Rows from block 2, named by matrix and row number. Rows with one number belong to one attention dimension. Each number is 128 + 24 x the weight over the matrix's rms, rounded and kept within 0 to 255. All counts start at 0. Numbers have three digits each.
# q: attention query, key and value (stacked) (model.blocks.2.attn.qkv.weight, 768x256, the q third), inputs 128-191
# k: attention query, key and value (stacked) (model.blocks.2.attn.qkv.weight, 768x256, the k third), inputs 128-191
q.17:121114127159103125120124076145136143083134090164180112153155169108113149116116137098132147120111143127113127111144091115124137151094151141081099148128122115133123115104080126139185145173073128
q.18:155100136093158155166134148142129138153137141124117078133119060121162125114135132087119133119145101146096117104120133125135144169121104124145107097144169134102112155136133149124107146122146104
q.19:121135108114081109110145127126132130132135116106157124154137124125146107105111040182130112103125152102121165159161136141120176143113130097119135119165125112110138104161166146139087132075139100
q.20:131109146111149144132155123074125115167100101109121127129123105107112137111117121130103124165123126135161089136125115141097135162096148156130152129099152094137159102151098144147143108143129140
q.21:140152071163097150144093098146117115107069111135139131141103131168126130120112123125115130142148082099121170148130101117097085140123135137125148108110113182126149117132119191165139139128129131
q.22:115146117147088127111115120135104130123114133128108118115123134122138140139139130167147180156118141133102106124139149095155117141115139094133131159099144142140107107157126144132107079126111123
q.23:153094137113139111139101165145078155131112135150144103139155119134152116109091136116110118155195095157148165099158153163127109149103158106140131149147150197117145125138130103115086104144146141
q.24:132134139080113100095103140141149129137069168137139154111132109169153148100094134148063136140136113117110122148162091096129144129108114117142137116131095186094097168103118158180157081149149164
q.25:109124145133109140168136098161154126153125086124096129135154113093136138096138112107138133088092131117113123117119077136150128091113152140197117140131108127153152133153141106116158106103084133
q.26:135105126116154124150123132113109151132136145092121220151139121124143107145143141146103164159142077128086107122097128099125165115111123126125105118143143131081102107117135144128175156139105194
q.27:131097091108154117093124058106101153102103108103123120136132140099152166123142132189130145069101172100147103160118122132132121172166142138155153151114088119155121124044152144112126127122135122
q.28:124156145103171117110155170099078095096109101156111093111130131142100111141169144113077194125152151121117106123149131096159124087197144150135126151123159162160150137133151146122132146111129139
q.29:156117101144148105138159114131112099104108103131185116122118108115116140126185162142151127124123126099133124152130161146088098114117114168136169148115156119139097161121148091135119134119144139
q.30:084119084113151140129114132112088106148159122096122169112139104148152164128108141167114134162118118124130115173155186151139117131166113161105156110120101134157145125160115127130119116107152141
q.31:125099124155113128168178122151142118102111098096120079119145098137135121091147159154148130155168110151156141107139105134130129125184110115108135163120091137150161148136091124138052124128170118
q.32:106111112121120085152129125107179118098124115147099150138120146166123132105112100113158137183151136167118164121130123191131146150120080156097174110122125126137069131117130159169165179127090106
q.33:115126165156142144113102147139138131149131138128126127158109099141150113171134134160187131124147124140115125118121116133150118108089120115154134116148144193137149118115076106129138111137145129
q.34:150141138157109139093132115141119152133115108153140140135117109113179136101141158085186130139117117120137145146110115135069139150122122122147137118108152142152139112129136169151131137135149088
q.35:137135109140158101112143151130106119096163117107124151144150112119108102122123120141107162114120086165139110101079071161135140150112129160106128126099149124119096095113128097134125159148159101
q.36:148094122153146036113139124129137109091171136134103086059111136138134096125151153131102137164131091102173104121147163140149131108116111128108109108105188132141140143120174139145132165136133118
q.37:093137140143153097094157120125166080087093142136129138142110136077113147150120193108133157137152175135097089132105116085065152145130141151119130119172101101130099190127103111115161130089140127
q.38:143129080165100109087107156130133120154121110147096102080132082137088118128093169089079093093117195121138126119130139126093135143131095098141146117123132116189119124185106136130123084134166112
q.39:141139115111117123112106122133107108125149122129111113135119176171098149117091145140131114101155121141138144161134105148141145110130093156084134165102154162095130078150142153133116119166119125
q.40:129135127159184132101119074105132130105159130156112150156145127158115160134149093085131114107183123109140129121158118074128150155139141108215128099116127134169127107148098151121100135132222085
q.41:128126132129155114128147126139098112105142141099192111144167127127109139134102151128113163112109167162159138108098176136115098116158123137154108072122117100114109145160114128117129103126108105
q.42:175124150150111106130173092160161135104126164140141109130109123147123142145122120131094144147112139146119146109128123126078132171136127143116112115145144174164123132104135096145141131153169104
q.43:119128144122135093081159142106122096088143104114119116133145122159164160167133113146140143098152145133148121117119100115110141099110100138144157134122076114131117160108108175126156135150149127
q.44:154111099120111120139168125114126117152090148113138167150101107144130093122113099134159103118120117156103140119158120093160083171144096126124170164160158137126134129132111120129135161097150138
q.45:138164148130096125144126115110114149119168172118134109076143158136164128087108145126102142092136172100129143100145146100096130072153113138123144108115106117131102147104119191131137160120117117
q.46:134154085143111163125133096137115130125093095127159153138150115162146141125132143128110160135143092142114144144114132174124098131185144130140152109082200134145191157145106142168116118203116111
q.47:143120088079131143100091173208087169175149126168102128145175153178097120157127087118087136111181099106155110151104103139159136104153104135153121098142059122133158087107152106123138169154110154
q.48:135132122159134144110093117145133125145106135136112157126127143120093139090120129113101169105109102122094119146079094154146136128163126130098078130101084179130119184133104142084114087121122141
q.49:090097133176128109166124154106111105151148126156129156156165146138122135109104122138122145145112100103143096098106142114096124186099162082157111091155177139105097126117123080123145110109132072
q.50:140113149123130114124110102136179118148153137140124113140141149142117151142173104155174141099134128123162095093114104123073128137098147083118098138156107117146160145089105089155133115112130141
q.51:097130101146116129174145089081115091101090150176113152081093151148083130092112124134141146101100151081144159076133175118144106148094125136141088107151144121161105131151138129110093114135152142
q.52:122132100137119169114120128145096143091145107078138101150098126126103136169130072187154117125134124150111153098125079082134138180168109131130114146131149093105121123150099131140065129093176155
q.53:112110152129102118124131134130111182123116158112129100113130153155145127128131142140182122091149117098109097144157167132139131144150162077124139142079134139107159152146096093125089174107061079
q.54:132138079121130108162119158121135102142104103147153133106125099123123114107163131115129093147106136136180139147175112103118145132133156141138126135136130179095141151101124151129172136113153104
q.55:168102162088121111144165123112110157129165076120152120152153154096187116120133112163139139111131111155146148148154092091111139131109149180153123132095159139116167121060164160183155117080060116
q.56:123146137125148090108111119137159086133112137118151094135131145147187113139096126139121149125120137119117117097084161162183138163130105130139110107133132147100107133140143136149156118160161124
q.57:141118111125181090112092172118121132109125131137129119140108143115129161123121115112132159116109121118115146098104115106144146122110087150122103116090127152124123129124133141122141134117145156
q.58:114129122124123107110154123162125116161078153125130105159109143173133135144108137117123070142124099148144113113125116103091186114126128143151140159116148128080122143089129114111171102120160102
q.59:180113071136128134115135121149162151123084158099111155141129139102129125127143095152144087128114158197107101156120083144090141118138111098131144101105141143108156120115151100126111136131115156
q.60:159135135109114094108126151143102140122170113152140136188126119106139124148053126088091120115143147123091073108123108113101116122139112130097153146115120112103116124130140125169075118123152127
q.61:120109094136145157120145168159121166149157103106120139097161156143169169157143138135142138108159063133129142125096131146153126129126156130079123150117132155122092154178134168109113151102122114
q.62:177158113125108159103130121146141107121108145138152136188120188138131157138110143092137178088145109093124116100138101184103116144111130115129128129134135127144105141132136131146136138139096167
q.63:157127110153098132132144150115146111125091118098116115083168162127110138118136124123105120105139135136090145104135126099203113110092154150129128124185154159119148091144148181133140095178152144
q.64:141144115110124097117127110135136115119111095101164102111098125131119127150133116102122162163177095147142126118156125150129111133114149125095087136121125139160096142124112115164117123111127087
q.65:152109174144155104120130121145159121119112112170123099173122131141098180111146132132146108115140124130109128115142112132107137114145123150156163113115116122151128122101112140166155145178100149
q.66:120137108111141141128114103130167091094131103143132127133110133109161122101149136163143151139099172101158077113116168123161167122122164134134139102095092132098087145117135107135127109140168136
q.67:113099131136133127173090138118101149129111155097131142160127167141115196073176136164054111175103161145133085147124140105107143083151129145104136148095142140127143125124091131111146136156146117
q.68:142128124165106130120135098138157148127116114121135140128084143126113103175113118113113132148137132126090130131134135118193144170119124171135122180127168161128133131101100104139141143121135125
q.69:142124137121106112139111096089151140135078123071130120115135106102084183150106122137151135088118143122103130143101170133133090169145152134140142105120135124108126155115119111169109107138141152
q.70:148156123138126106145138143134149086160119104133128100080106143133113119146175121143108123129122117129113116084097141093110107160121104121156157123137087156142135161111135134149125114140075111
q.71:128100104157183111140109110143129111139146157115090105151149133148204099142164127139119177110131145122121127117131147113121120127155134132122071107136074153102148141116089158120167126122129139
q.72:130120154159135116155105145141161106083178091116136144132157121126173141137172179097079143122115167149153105148179159159109098132093168115159151139127146133144104109099107125165123096174149119
q.73:112143132160128107091144156128126142123105108099074159131135066150129091112145137126128123098126130112116142142110099097129125122172105080080123147121170095163127104100119099181147160080115112
q.74:172116141128140151147162155129114136145150145099153129172169136149121104146140105112092141114151120111143073070107086139093155140115096135122128104141108106109114140156157184102137108136124083
q.75:152124160204129087100144118125106193133099141144106101129106130106142146104121129112120117142136128161143097145125112142126153119112165135117102095119123111113167120111119158127119135133098169
q.76:113134136122102141119113129158136172140136088114122115142091164127100112147129163118085114101129165099154148086141148127135124130130168155141145084153141122096100112107158150130108139138105148
q.77:107127140147116119149089129155097136119151152101108144124093099142135075132129124159098107115093139140105147145112095100135120105132117150146160150162155106139118121166099116140104095157112092
q.78:146131130149131177112160122154122115157170103124130189107126142130114198126169133139108089129145137106123120156116128128180104075123115091114097143141152129104111158132088148085109117144115168
q.79:154129191147123140126124105108121086100137114161127123115146085135103157118089122182143104117136129107100078088136092124158127118116141129117131142127108154111147151126174151138128147117108119
q.80:110150127136167139130135120159137131140106139174162146129129100120104096132120140154145177129091090110136163106152156125144139133118127081124158130120171110141092129149117084117135132140129132
q.81:114090105140143134132185101127144106125171117093116136110143128153168120127138136149117114161135104141119112147100110123105146116098108133120133168138138143115131112157107110163113160091113122
q.82:169117108116148103189120121117136159167149108106161093165122131109091164116166146108106169106111074132180135139158129119150141143143112108171125148138128202200159134119098092146172163167116080
q.83:107135159137142111131119137109097145116151109093116096194148111123130158131144140122112142107113086139121113115150126132139156118126104096172124132141121092122145158108158115113129137112104170
q.84:115108149125144126110132077136135090172090177141148144121140153158097156118102134100139121131145100136128135082122096146086119112135129135091129141111130133165123131122135140129095132120122153
q.85:141141152133100119114152143130138087133114173123131144135124131134153140191121164095119111136071114104156145114093129117101133145155120106145076145143137107127143134096139093161122155104055145
q.86:133160130148125120106094154130137161120154122123127124170112169131121146134137133164113143121134120073131111157133133139137110077105143105115129149137115094136104097126145128120148096128103150
q.87:136125153134126127110151130129126127167119110104114082110162158119107126069108114160142158145108118171156114099154096148126143146099151131158143136096123139133149116145151144097098156110112119
q.88:139150096157117102149128153142112123129112108114160179115109124143110155137104148130096165112141126104113116063138095111178081128132129145112114140107121109175146136121147140151141163058140146
q.89:120078138111150102142087112154142135095139133103150110138150152108133103111118174091088145150134116156183145122121144127118117140100134129124149122164095107162066104148109131074128146108082117
q.90:164158128101145103154125132114124143111138099102116122132108138151170118142179117141134139164122091161089106131170114130086122134116127116112122166126119163091129088122124138128166178124143140
q.91:105118142102136145099117127189153147173135153107163131129108071115125122103127117112100132070084179102069127114109146133127146088119112101130106127150123133146057093128110161155130177116151088
q.92:119054087124170184116147134115082116107115140108122117121146107129100069126146130144141126138134147159126104128162097111149138114121140142127137151138138158135113117120139106175144113073123101
q.93:145142151104069116127149112122131138161169114154146097132150112134058159141106146114104115178128107110136047134160160159117090148138063088106124149060151130150178138124105090154125094146122108
q.94:116088139130143145111135143133103110159149121127108139170110106111136180103142114082095157071100094137150110126164098130140121149121111145090119133081125092129085132139081142154128180115138137
q.95:086152150171110157141125107120130116121120136155105137133150128099128140087120160105082166121129100138125117123141115114127145154118131095130129139155121077098109127073139114166115139138109100
q.96:115102149091166136134134121155089154149118100122121149146121120084152111137131139113131135111114127123097135105129141182113101153113092144136137145095138084106174106093146150124100122102089135
q.97:153141138086143170146131130110123136144139147145162122123167134189066099150123125157114148176158113122158098120122130081140118114131144098094132101072134147127148117131107132102086135133135130
q.98:155119162162101117125126134112092126113130121110165145083151121118125072152117109144165090141112146181140126113121167139152104119159112166112118093091136126099121136147193115166191141141146117
q.99:099141108159118064129128082093147092118118142154119144153168188151120118071112162146107122138140119078128138154129142174126102104089168165131141146125118147134113111111101119139088137136186116
q.100:113109127151146149122151127115128111134095129114144109130144115143162106119110062111068110144141157100126110091118110098129131145141168111104154132129139089130137123103136128149116127148154136
q.101:135148125095174113124144130111145153104098157148130161167118121131090118150130125136139115151113119090160118088135114087116126157125157100138097138109154150155123156169157112069148133146091154
q.102:140093104142092160089109155122120142131115137157109147145121114121133088168152120153156112127084129166107113144109074099144116110159123122102167123144141118151101128164138126154145141154174127
q.103:170108116124131113119116114154135134098134127134126120174086126145147143110106136123158157145094088179138114088120147164115111114141137135132101085107129134104058130148126171127090138116133115
q.104:115119146136093131137106065104097119150131111152084140118115129188124088143107105160162156150130128139154107125163149098154120150135096165123095127111119148121113121157123125131148085141095114
q.105:151123158160103130143149118150148131110121085136121185160120168127111160124121108141122140084164137136102136138143156154100150123102101127096147099167141135153147109115114125079125126114160131
q.106:140093172117118151177118129077136150125119154125106074151090157134147150144109165122126126116109079084162159119135115125143099154121117130127103161122147085157070169161173108135098110134137104
q.107:121141082117109181100125106140107093153129157142073146151141130121095087151121134109158171106128159128105134114104079112084102153148157105122111123098111123117137114142111115126112106121143146
q.108:122166161151140121137157147151150147110137139111100109169150171169125149152129126143130146133160145140123147154180142113105099126146134164136086113130156138166100184100075141118132117151161150
q.109:139147127104161128137109103165112166106136129140167143141141133124147136131109146133172089187118153139088201150080186130121159148152123121091110052133131128116153168142146095128134107154099125
q.110:068092069146078114080146153144145155165137152130120127129154138127122146143110177119080131144164135122122141101148130156124132130105100133122093138151117124126155128138122140182178115107150095
q.111:110132113123167145111181166123132166110141132094138101101163097130115150113163141113129133150161178132128193107165107166134078112118129059145122097107146110127113083126130105132115135147127140
q.112:130158121118125175105124081143103129118130126147155097141119111104149135152110077138140092103141143099102157140075106148121106100131168091146124091149132133096137095119148117154143122103155090
q.113:113121085167175134121135140118136102117161193124142095124154112116120092141151096116124119121104121079151119147154122117180130165150151109143166115153122094122149124140177138093114125098098127
q.114:100150135133146137124124172138118111127135158150131113159175111179146131077122100134181105065105170157141130130152125105163149149119113101113115116131080108119133119126099122136091178138108182
k.17:153065108146147137165160141121119124155130129146165063117132105113129099079130128176129144112114161186117131129083124139182122168123114118100120092133099148187164149143117103102115089112081147
k.18:104094152083100152151101137125099118156090146114156125110140133102136139162118145162165093156119150133137127123127114126107133135102150150104166120155152126141156121144134097109097150089132148
k.19:110135157127123146124130119140102129133125149119091145120142094099124131107106120180108105150147115155116147149128139126157080144117151109117116140085158127130101110084141144110115089123142112
k.20:175114124096136148153109130121126158117124123143120116114175157117121159116101121134146087056114158143100131122131075105208143177105131134125128128134123134129124081140184143166132126097155128
k.21:119117120145143153136140108106121136140163147120126125140138144087116119081111148145135124127121144110178124127138125135115116121116117088116093127131126136109148120094168101111120119116103139
k.22:133146096144128145139099151121117109160110125101117132109181151154137102098127123174114071094116107151103147140136132123097155130103132090128163115103125152148085123114122118138097125183114134
k.23:080167120135142110136122120119159120141141135083101130127129114122133128129103089107163112159160122102130122110103123127156153181148098157118138096107133109137164104114112122103124115120138149
k.24:104139191176162142122110153111128109120216122083169148118113106090070139097139157120149103119123150145143126091110090161164127126112123151130183125136127161135131163160154133146100120081153085
k.25:139102166095136139134092109128118154173141101153134141157128135152105148116153138128121137126134103167139133127173144134122123117145128123090136158138157134076129079143143092124087139114120111
k.26:160153117118111136105099136112077110093119135099115106089152167105159148077136136153123129148085125154108120198132148149094106105152108158123090137142140179122102146119111119164126147129164142
k.27:144105139113188129126119145137126091122164115121129169127120108122149156115150150136151139147172118105098131126095170140143128130125186066105108108120080114164128141105156163103111080135126122
k.28:141098102133141126088109142131136150118118151081145108181131144144172121138146114144147102138142106122132106148157128144116158119146146133101144161092108110107139123138165109168167137136124127
k.29:178136120125144084129088109151141127132141119086119137185137107131151092142135136146124116116089062155126115139146103138142120101135129148159145156133109120077094088138140127147127087153134124
k.30:140149142102121106105149124118091127129138127132123139155141142142108121149163119127135126115157104093075111130090119186160141133165139086099095115144109144124105124128126151107130138127107138
k.31:143132129102128109157153125146176189130090137114121134105126131146100150114112059163105132141132137119124152123123101118129155162087127118120153166158166162126089149119083135123131139137158135
k.32:099112171135145160093123117127141128108118135190119132143151151137124131109096134116157149089106202090139080167122128145122092184144109135129142083121122122122144129073078130120126120148181125
k.33:150178097106112140133123182141146132115114134115148109152079116127126129132126129126134125060116126130085136162120143076122137103149154161100147101094150163145124146081155102136111131113126123
k.34:111128129154139094089141130133135072119141108109112106152100127143094093142071119124151142154150155110133130146116174146095108117114097134121156101138128128107063105137129131173147088148142110
k.35:132139094121126094122128120135140128105122148159158152101124129100149067160129128126101133140136135153110145168170120106127159161157130133132176107104138089106149082097136103136162136141084117
k.36:085097174097076121131159104098087143091141148144125110099114152128140103156163120130148128131152138126154089147092112182108152137120143078153114151137100115160115131123083101100125114158143163
k.37:121174172110151118095103108116087153133137155126121197105120114122122106178121116142131134104188106127157140131107123113143153113137076129125106113104110117178125143116148138125132173147102125
k.38:128136157135159128110119078099133161108110142078128131147134112131115124120141122090119178117132145126099109133155136156138136068114094126088083149137130148129117105142126163126141139099118139
k.39:127089102115167146155109144146169117104117108119131188106125118168134142171113132146149157143147103135129109138120118143113161117114155147146122094120157118132150154118148152123127157094122136
k.40:138148116107109114128149166166145082040110121127151142131109088116134136123158135148103181116120141135083137135135116095136117121109092122161142158141169118156092110116092095122111149130115101
k.41:146111116138155146155172109116137140111176162110104154124110122134163138127151132113091106089143103112073151173141141130163137148096130147131126183161136107138107146139172129112113144116060138
k.42:193098147134144147136117167167119147121149094150133133137132077125117126099121146140160123157138130100130151124136120165105153153101151144140113098114144150140155098114128098135122172137129155
k.43:133135139122081162149109070128105101069139124111124108132111140131109107127170102105133129148148159118076164100101131136125120105104110119123116088154105114125154097094103105141096178161099177
k.44:131137124120139124169139086112179104118134171099145142143131146160137151152163132087142115096150135124125127144112107120095126140134123086158155155134143133129098146143127117136100090088145118
k.45:111127125086122112136115106132168141150117095115116148117115116062143104095137128151177092134153133116122130074086157117139148105167131151119119124135146115123138102103121133115118126128096179
k.46:111075138130162153121070112114092126089124177104132109095090141176127140133123166140126117141161142125138131174146166149201106097115136115115164148105124105110141070155117065156120128115130141
k.47:113103124136103084103081140131160136085145130138084113133094131157100119082148150147169161131129143107129128105129138122123125114109094162147123164087133179140098173106127147141125142136114144
k.48:129134117102124089133129120120126099112123117107123121122119128134111132148153115106112108081095142117087146104168160074127100125089112125150085121168155136139092134159138098151087124098126101
k.49:172139161137093137120110107130134156149108099148176121173112103140165110098121145139146197129135085099150132161150155152129155154155103097096189124151131095107137160090139130138109127119112136
k.50:109139136122094144145129103084130111136097123165142113157105124119121117170166113160144085034144114116155089148147069094091078116109104137131115131130100168138102117135153108104134104120126172
k.51:143127118158141095123082141141141160116106131134178118154164136153115163136113136150154165090093165113150133192141122103091165136113142163114109155132156173110128158128117102173161121135109123
k.52:118081131157122126141098138147120136105159116143151134159147209099144086161134086104117160152143153144130122134169128125117116096153121155112137131137124115187103141126135099148118146139144085
k.53:152094150097085140129163136118104078122134156119113110165107129122093091077131129142126104113153144124154111129110169137158106121120135145113133099138122100105113107132140139160124153108128122
k.54:125097149114069112107110097118160102098108111138097117127113140158105144113125151142126129158119102159134131135095113104079142134120117098142165152117100118149150144146057090092102105120143123
k.55:123103129124107137128131099105097150100160119107109161155159128133113114134151106129169110098137090096128159107117147161155161127139104057091165118142170131095115094104142108168125136166127113
k.56:151123151149131131134159141147146152139107150132139137151110120133148098134151144119136107173120116102087168151098119089112154136122148096131179117057132095102116099098147124143143133178166131
k.57:118130131123117109102160139185111144154136110164098090101126095124105159133135154199156118146085122127134137109103158155119134160125140142114131130137122122154130131095158140130194106128135131
k.58:135158161122126149174126113097098098069149128083092128103139113129137160098150153120176133101166144182119154151128124130185118120095150094128150120154140161111147132165136097094112108128125110
k.59:127116098094088138119121120155123184086120149114137140147123110137102134121149156129123110099151111093152086124180108137119148126130119160123115162140141151141128150148099087117159099109132067
k.60:143157161088113159127151132118122119119144107125125154134137124156178081126134123127110142144126121152142111137133150116127143141111104072146177135160112134106123130105154088123092144106138117
k.61:096161129132133166126092141141127115119104176181111096094127149123099143130128133118143111094115150119107145178108116119108138165146109106129115146134149142110105151134116101150106148173109099
k.62:114119112151136160153133128093102145109151179133171165098144110131127159133141106150123113102114190110135130123131153108147102080082181094141140096123145135139171129091119086195130163109144118
k.63:123106140161108166104114108176157124129146153150099130122136141125145132143153178152124137136124142121110112127119115134134123109093132141154111099136144148140133152135116104139116135147150148
k.64:116126131128144130101173133109120159166106104144103130145138116097100129156116158128090139144115141120120124166132152128107110140127136124117082135144130165077158122178089080103124120138121159
k.65:124110119133122104146090112144138153176156132064112130123112093135156165096178092116102116162106114129127132102143097116125137100120138134132118149094137183137117104119143153135097132151090119
k.66:118114152104126157121123127101127158121128135188131135057105119158151118162130109142100143150119105130133143079118117119131107123102079140151154159151157129151137073106128145104111155077147125
k.67:124147127086089156081159100139149093131136135106158129062094100108133149112108147118110149133139113128154168097163127124082164129109098164137163129129101095115112155127132129127125156118168159
k.68:142125148126159157131146132136118139116122112093112112162191107149144102127137153145121104139128071080160136148127148126118155189121152104124092144069105118155123110144105111081118133141133139
k.69:117151108108162115104122120160090177114105135172134091125142088110178078153119166131105131118101075125124162154135136078137100138130151109112130089147113132117120110126154135153115144129115122
k.70:143150099100110124088134125131141142139155124085143140137128117143139085128139138177150141118107072106080177085120152133137101153159097128119089117135126116130139134144112130158115101114168104
k.71:091112136096148122111156131100148102117101120138111130101079131154102121104102091104157160186113157134127131121147162142098117116109097160132135145155153143166146118084132119099109149135121125
k.72:159103128159096117143139162193159118128082093156110159137121148155115147123142139104121100146127153077113166127164100147098095180144135119111113142118153133138134116118160140152112151067121151
k.73:088158122141160129115168135138102142134139124128154100102123144112128123128096123129146134135134159156102152115087103162096138134104143103140113098133118099164089116174113080140123120136166159
k.74:140121153087128165117122103077149123133146156142132097095115154122124133141156108095120080144084164129168146164154131152152092105128088140133159115154146127108105148100140125156151124128109073
k.75:141122171158138122166138158151160124132093113059170117139121147128121143090105131130130137106150149145156091104125142108055144118134147157103133106119180090120135152143131095127123131133114123
k.76:122121149154128120126089114163131145123143127133194147170123118123095148121095121090132133161086121169072113144153147135167105131123181117132136146167147113152125118096154125113130122108087125
k.77:162115132124105104133129125130115102129140097115141087126160123149123131136072134098130112115113116144115102102118142127115119151079140173136078131126176141163113142105163137134138142136147139
k.78:108147137129132145176103148138140118109111127122151124156118130125146133150110146138147142150126128124145157117081138092135123106109148117120123135112157137101101157163150111115179116107122141
k.79:154152114151116139130090092124114150102115137129116140180167144160134085175159159128104124121119164127143153082146141095130156128128158146122137124151112104100115148157155136086112112134119137
k.80:122152109159116146117104129147127131098108102142100088109124153175120134136110122115110100161172142089108127208118140204151130122167157091146115155121131122131124145104178089133121123127127103
k.81:145128132143104135094162124119123100124115204116129100140133165145126150148079120140164141071156139134096144089130129146109104102132143108092113092149121139105102157128139154099142163148162131
k.82:175118117141133136053097079138069111107136122118121128117116109132094153174152104109136161135111091109115120161100165184145151128103137104138126143145120126110157141158133145125176143130082111
k.83:064126131107116129112122167120117087142159084124142106076105185097107128146116125094161115124104147150164123142122109114129121136129141108141138092138131127134105089115113079109114135099156149
k.84:111110135117137137164094107112143134125138105135110140136144160101104114122128133129118117128169135157164137142137121060163102105162087132122115159126097145144168122147117099102106108138135090
k.85:126078105163105135150110099152120138120096082168139141141122138126114118144129122145106125143134135118114134116158161144143088107099109169126153120146096125172117117147109109113136154124105114
k.86:133104110070161154121070124122119146131160180113121159097143102120115141126130154131129087143145130105110109114112127113114132161142140143117132136125165140121120120114142116123099108130156159
k.87:098156123144135136161139126120108129116163127121107065173153128112155125122113169115120118123152106130122082123105168108137152110165141086144128130123105134101127157136134124110104120086140173
k.88:101149125121174114121140106122143119150106118151119137151143115138123139121124160114147164124155097135108120133110159127122127157151095113145127113125088092136121156124118140102055114129154163
k.89:141147157170126110152116099097136096127144126125165117127087095159137143119149137153143117148097160116095108052152127126159130105136089133164151141111105154136132127138104133105131129159106091
k.90:131105107106113095149150145114116095126131127121131095131142135095137140100136129127123091150130137111173126139117108147129112154090108158084109131117134189140102132145132087090132099096166159
k.91:128147107134102102110163120109124148124102132113119126138144144094137112148120132102151109157102071102108147106112165105141121145164102073203145075126130097131136152121101114124102072107124124
k.92:131171159110117070113104099129134068108118121142114158115098150109168117114130108132142118152147150124092115171090132097135131084123114130148130118148110168114148090109148123107124139141111123
k.93:123128080159156124124140126126200147121129142128069114083113119103147077126126127131141102159132116164110093129115146103142097113126096162121121142124160185097156054113130123115128125133097127
k.94:125139116137113145134136121124134141126078150121102125177111163122145139131138107161130150139146165140150177125140122131158123135129129154130115124123138119150131140108105116155137128135136158
k.95:131130107130167148141150140148078153132098079119113109159143101154141146101126120137118131148137100136200120088150119088113122094110138121101128180047143157151121159161144134110103137134147114
k.96:137128139133083165079154128140080089130142131107129118109125113177113120153103150153103112173098099156114139162137118133146163128126102112168137157106123159142089122098105117136162123130124101
k.97:138163115108133162149110156134121118131103158120128155143146107105089129111104101144128104113137130162147130110098139141144092111134154103149153151154109172117117150112140114114123106136162093
k.98:145157133124115114146150133131092092093098128105093110137133155101147111154113140136110117070159122165155115123102111107093103113125128152116153148136172105113088137123119123153146102130151150
k.99:088119139077112142139163112129116117137104123163100129140148127125110140102121121158084170146158127107167143152120149102076145131151083095117094128134134152144116138168160131152110082092140193
k.100:094135137113097130187149119151143138136102111112145137135128143106128124096160131141173112111127099193107129144134145132128098132143166151114161148121154128163123162161139131096151139097090122
k.101:121157139116086143158143100087118156072124113142148115119078146083128120129096100107092140136094136093121155130155138141133100110093165152116183178101166088112102139118128095163122179120107103
k.102:164114104094159111111145106159119096123131133115090159090172118119140167131102100149136125127134135141136144156147123161110142139120100143124132114102129144144121116125106157162081142129160120
k.103:138119135135092098133143149125122128162113100123111169153148138106086133139139111128134114141104132121087181157093119193139114119091120157168120129113123138148122075083101157144140141081132096
k.104:094167123134110152114118132146103106141103113100151184064140093138107111136128117120119117158118121134143134095117145125118131152118145110160118161157095104110131120087107128107146157122123123
k.105:165123106144135116125134140156146153167092109113105113144140126114135148151083132132101118140095115137109130116134146122082135129142137141127085092127105133144110157139107137118136124120149160
k.106:145129121110111116119154154110118127136158130121116112106091164139115116131105142147169105172145160108098107154100098174148117112137089111132101133135191129099120132125150127085171180169151139
k.107:124134120093097118102137173138146116146095123106086117123146103117118112120116096133083138132054123085118142117135136128125114102097143079081135093110093130163153122096107144146104162144108103
k.108:132103114173149110140098148160127129134136161113148146146099135138127094117166113104122143141096153090123104155139149144134159123128136155136103130109148139067108133086120136075130099118177152
k.109:130120121121180097113120111128083096132146138108151115113144109122103134234156125161139079102099159095116115092115111109093145162099090161137168141141116107094136125102106123092088157113085168
k.110:138134142158100173145144142111108171156108154107131109089120146099148168139165126138100136121209118189122155102134112133124126132158155117092143129120101143136100077138099136177124117120122118
k.111:126109113177132103117077120126127190092138130118089155120130110088114102127126103124148134172070161103115160165138174123122150060121161122115115120113150102119083127095127073095129092104107139
k.112:127154150126107137110116133147095138140120127130167105130162111119095119099079116123127119160137113154129102132138127102114112077130174141123102165124184179150129094156164149122124127159111143
k.113:113128115120164167129106102128105152107113111116149132083138099127179157134117138114083145129190121164115156094142100145150071146127151065062163084151116137155132078135139092157102164118110102
k.114:145127148110146100135076137130140124167132137139080181120116111130120109162112128116160125094082113115108060120105148118115100107102147127113134132132121150173065103146150185147104162101122118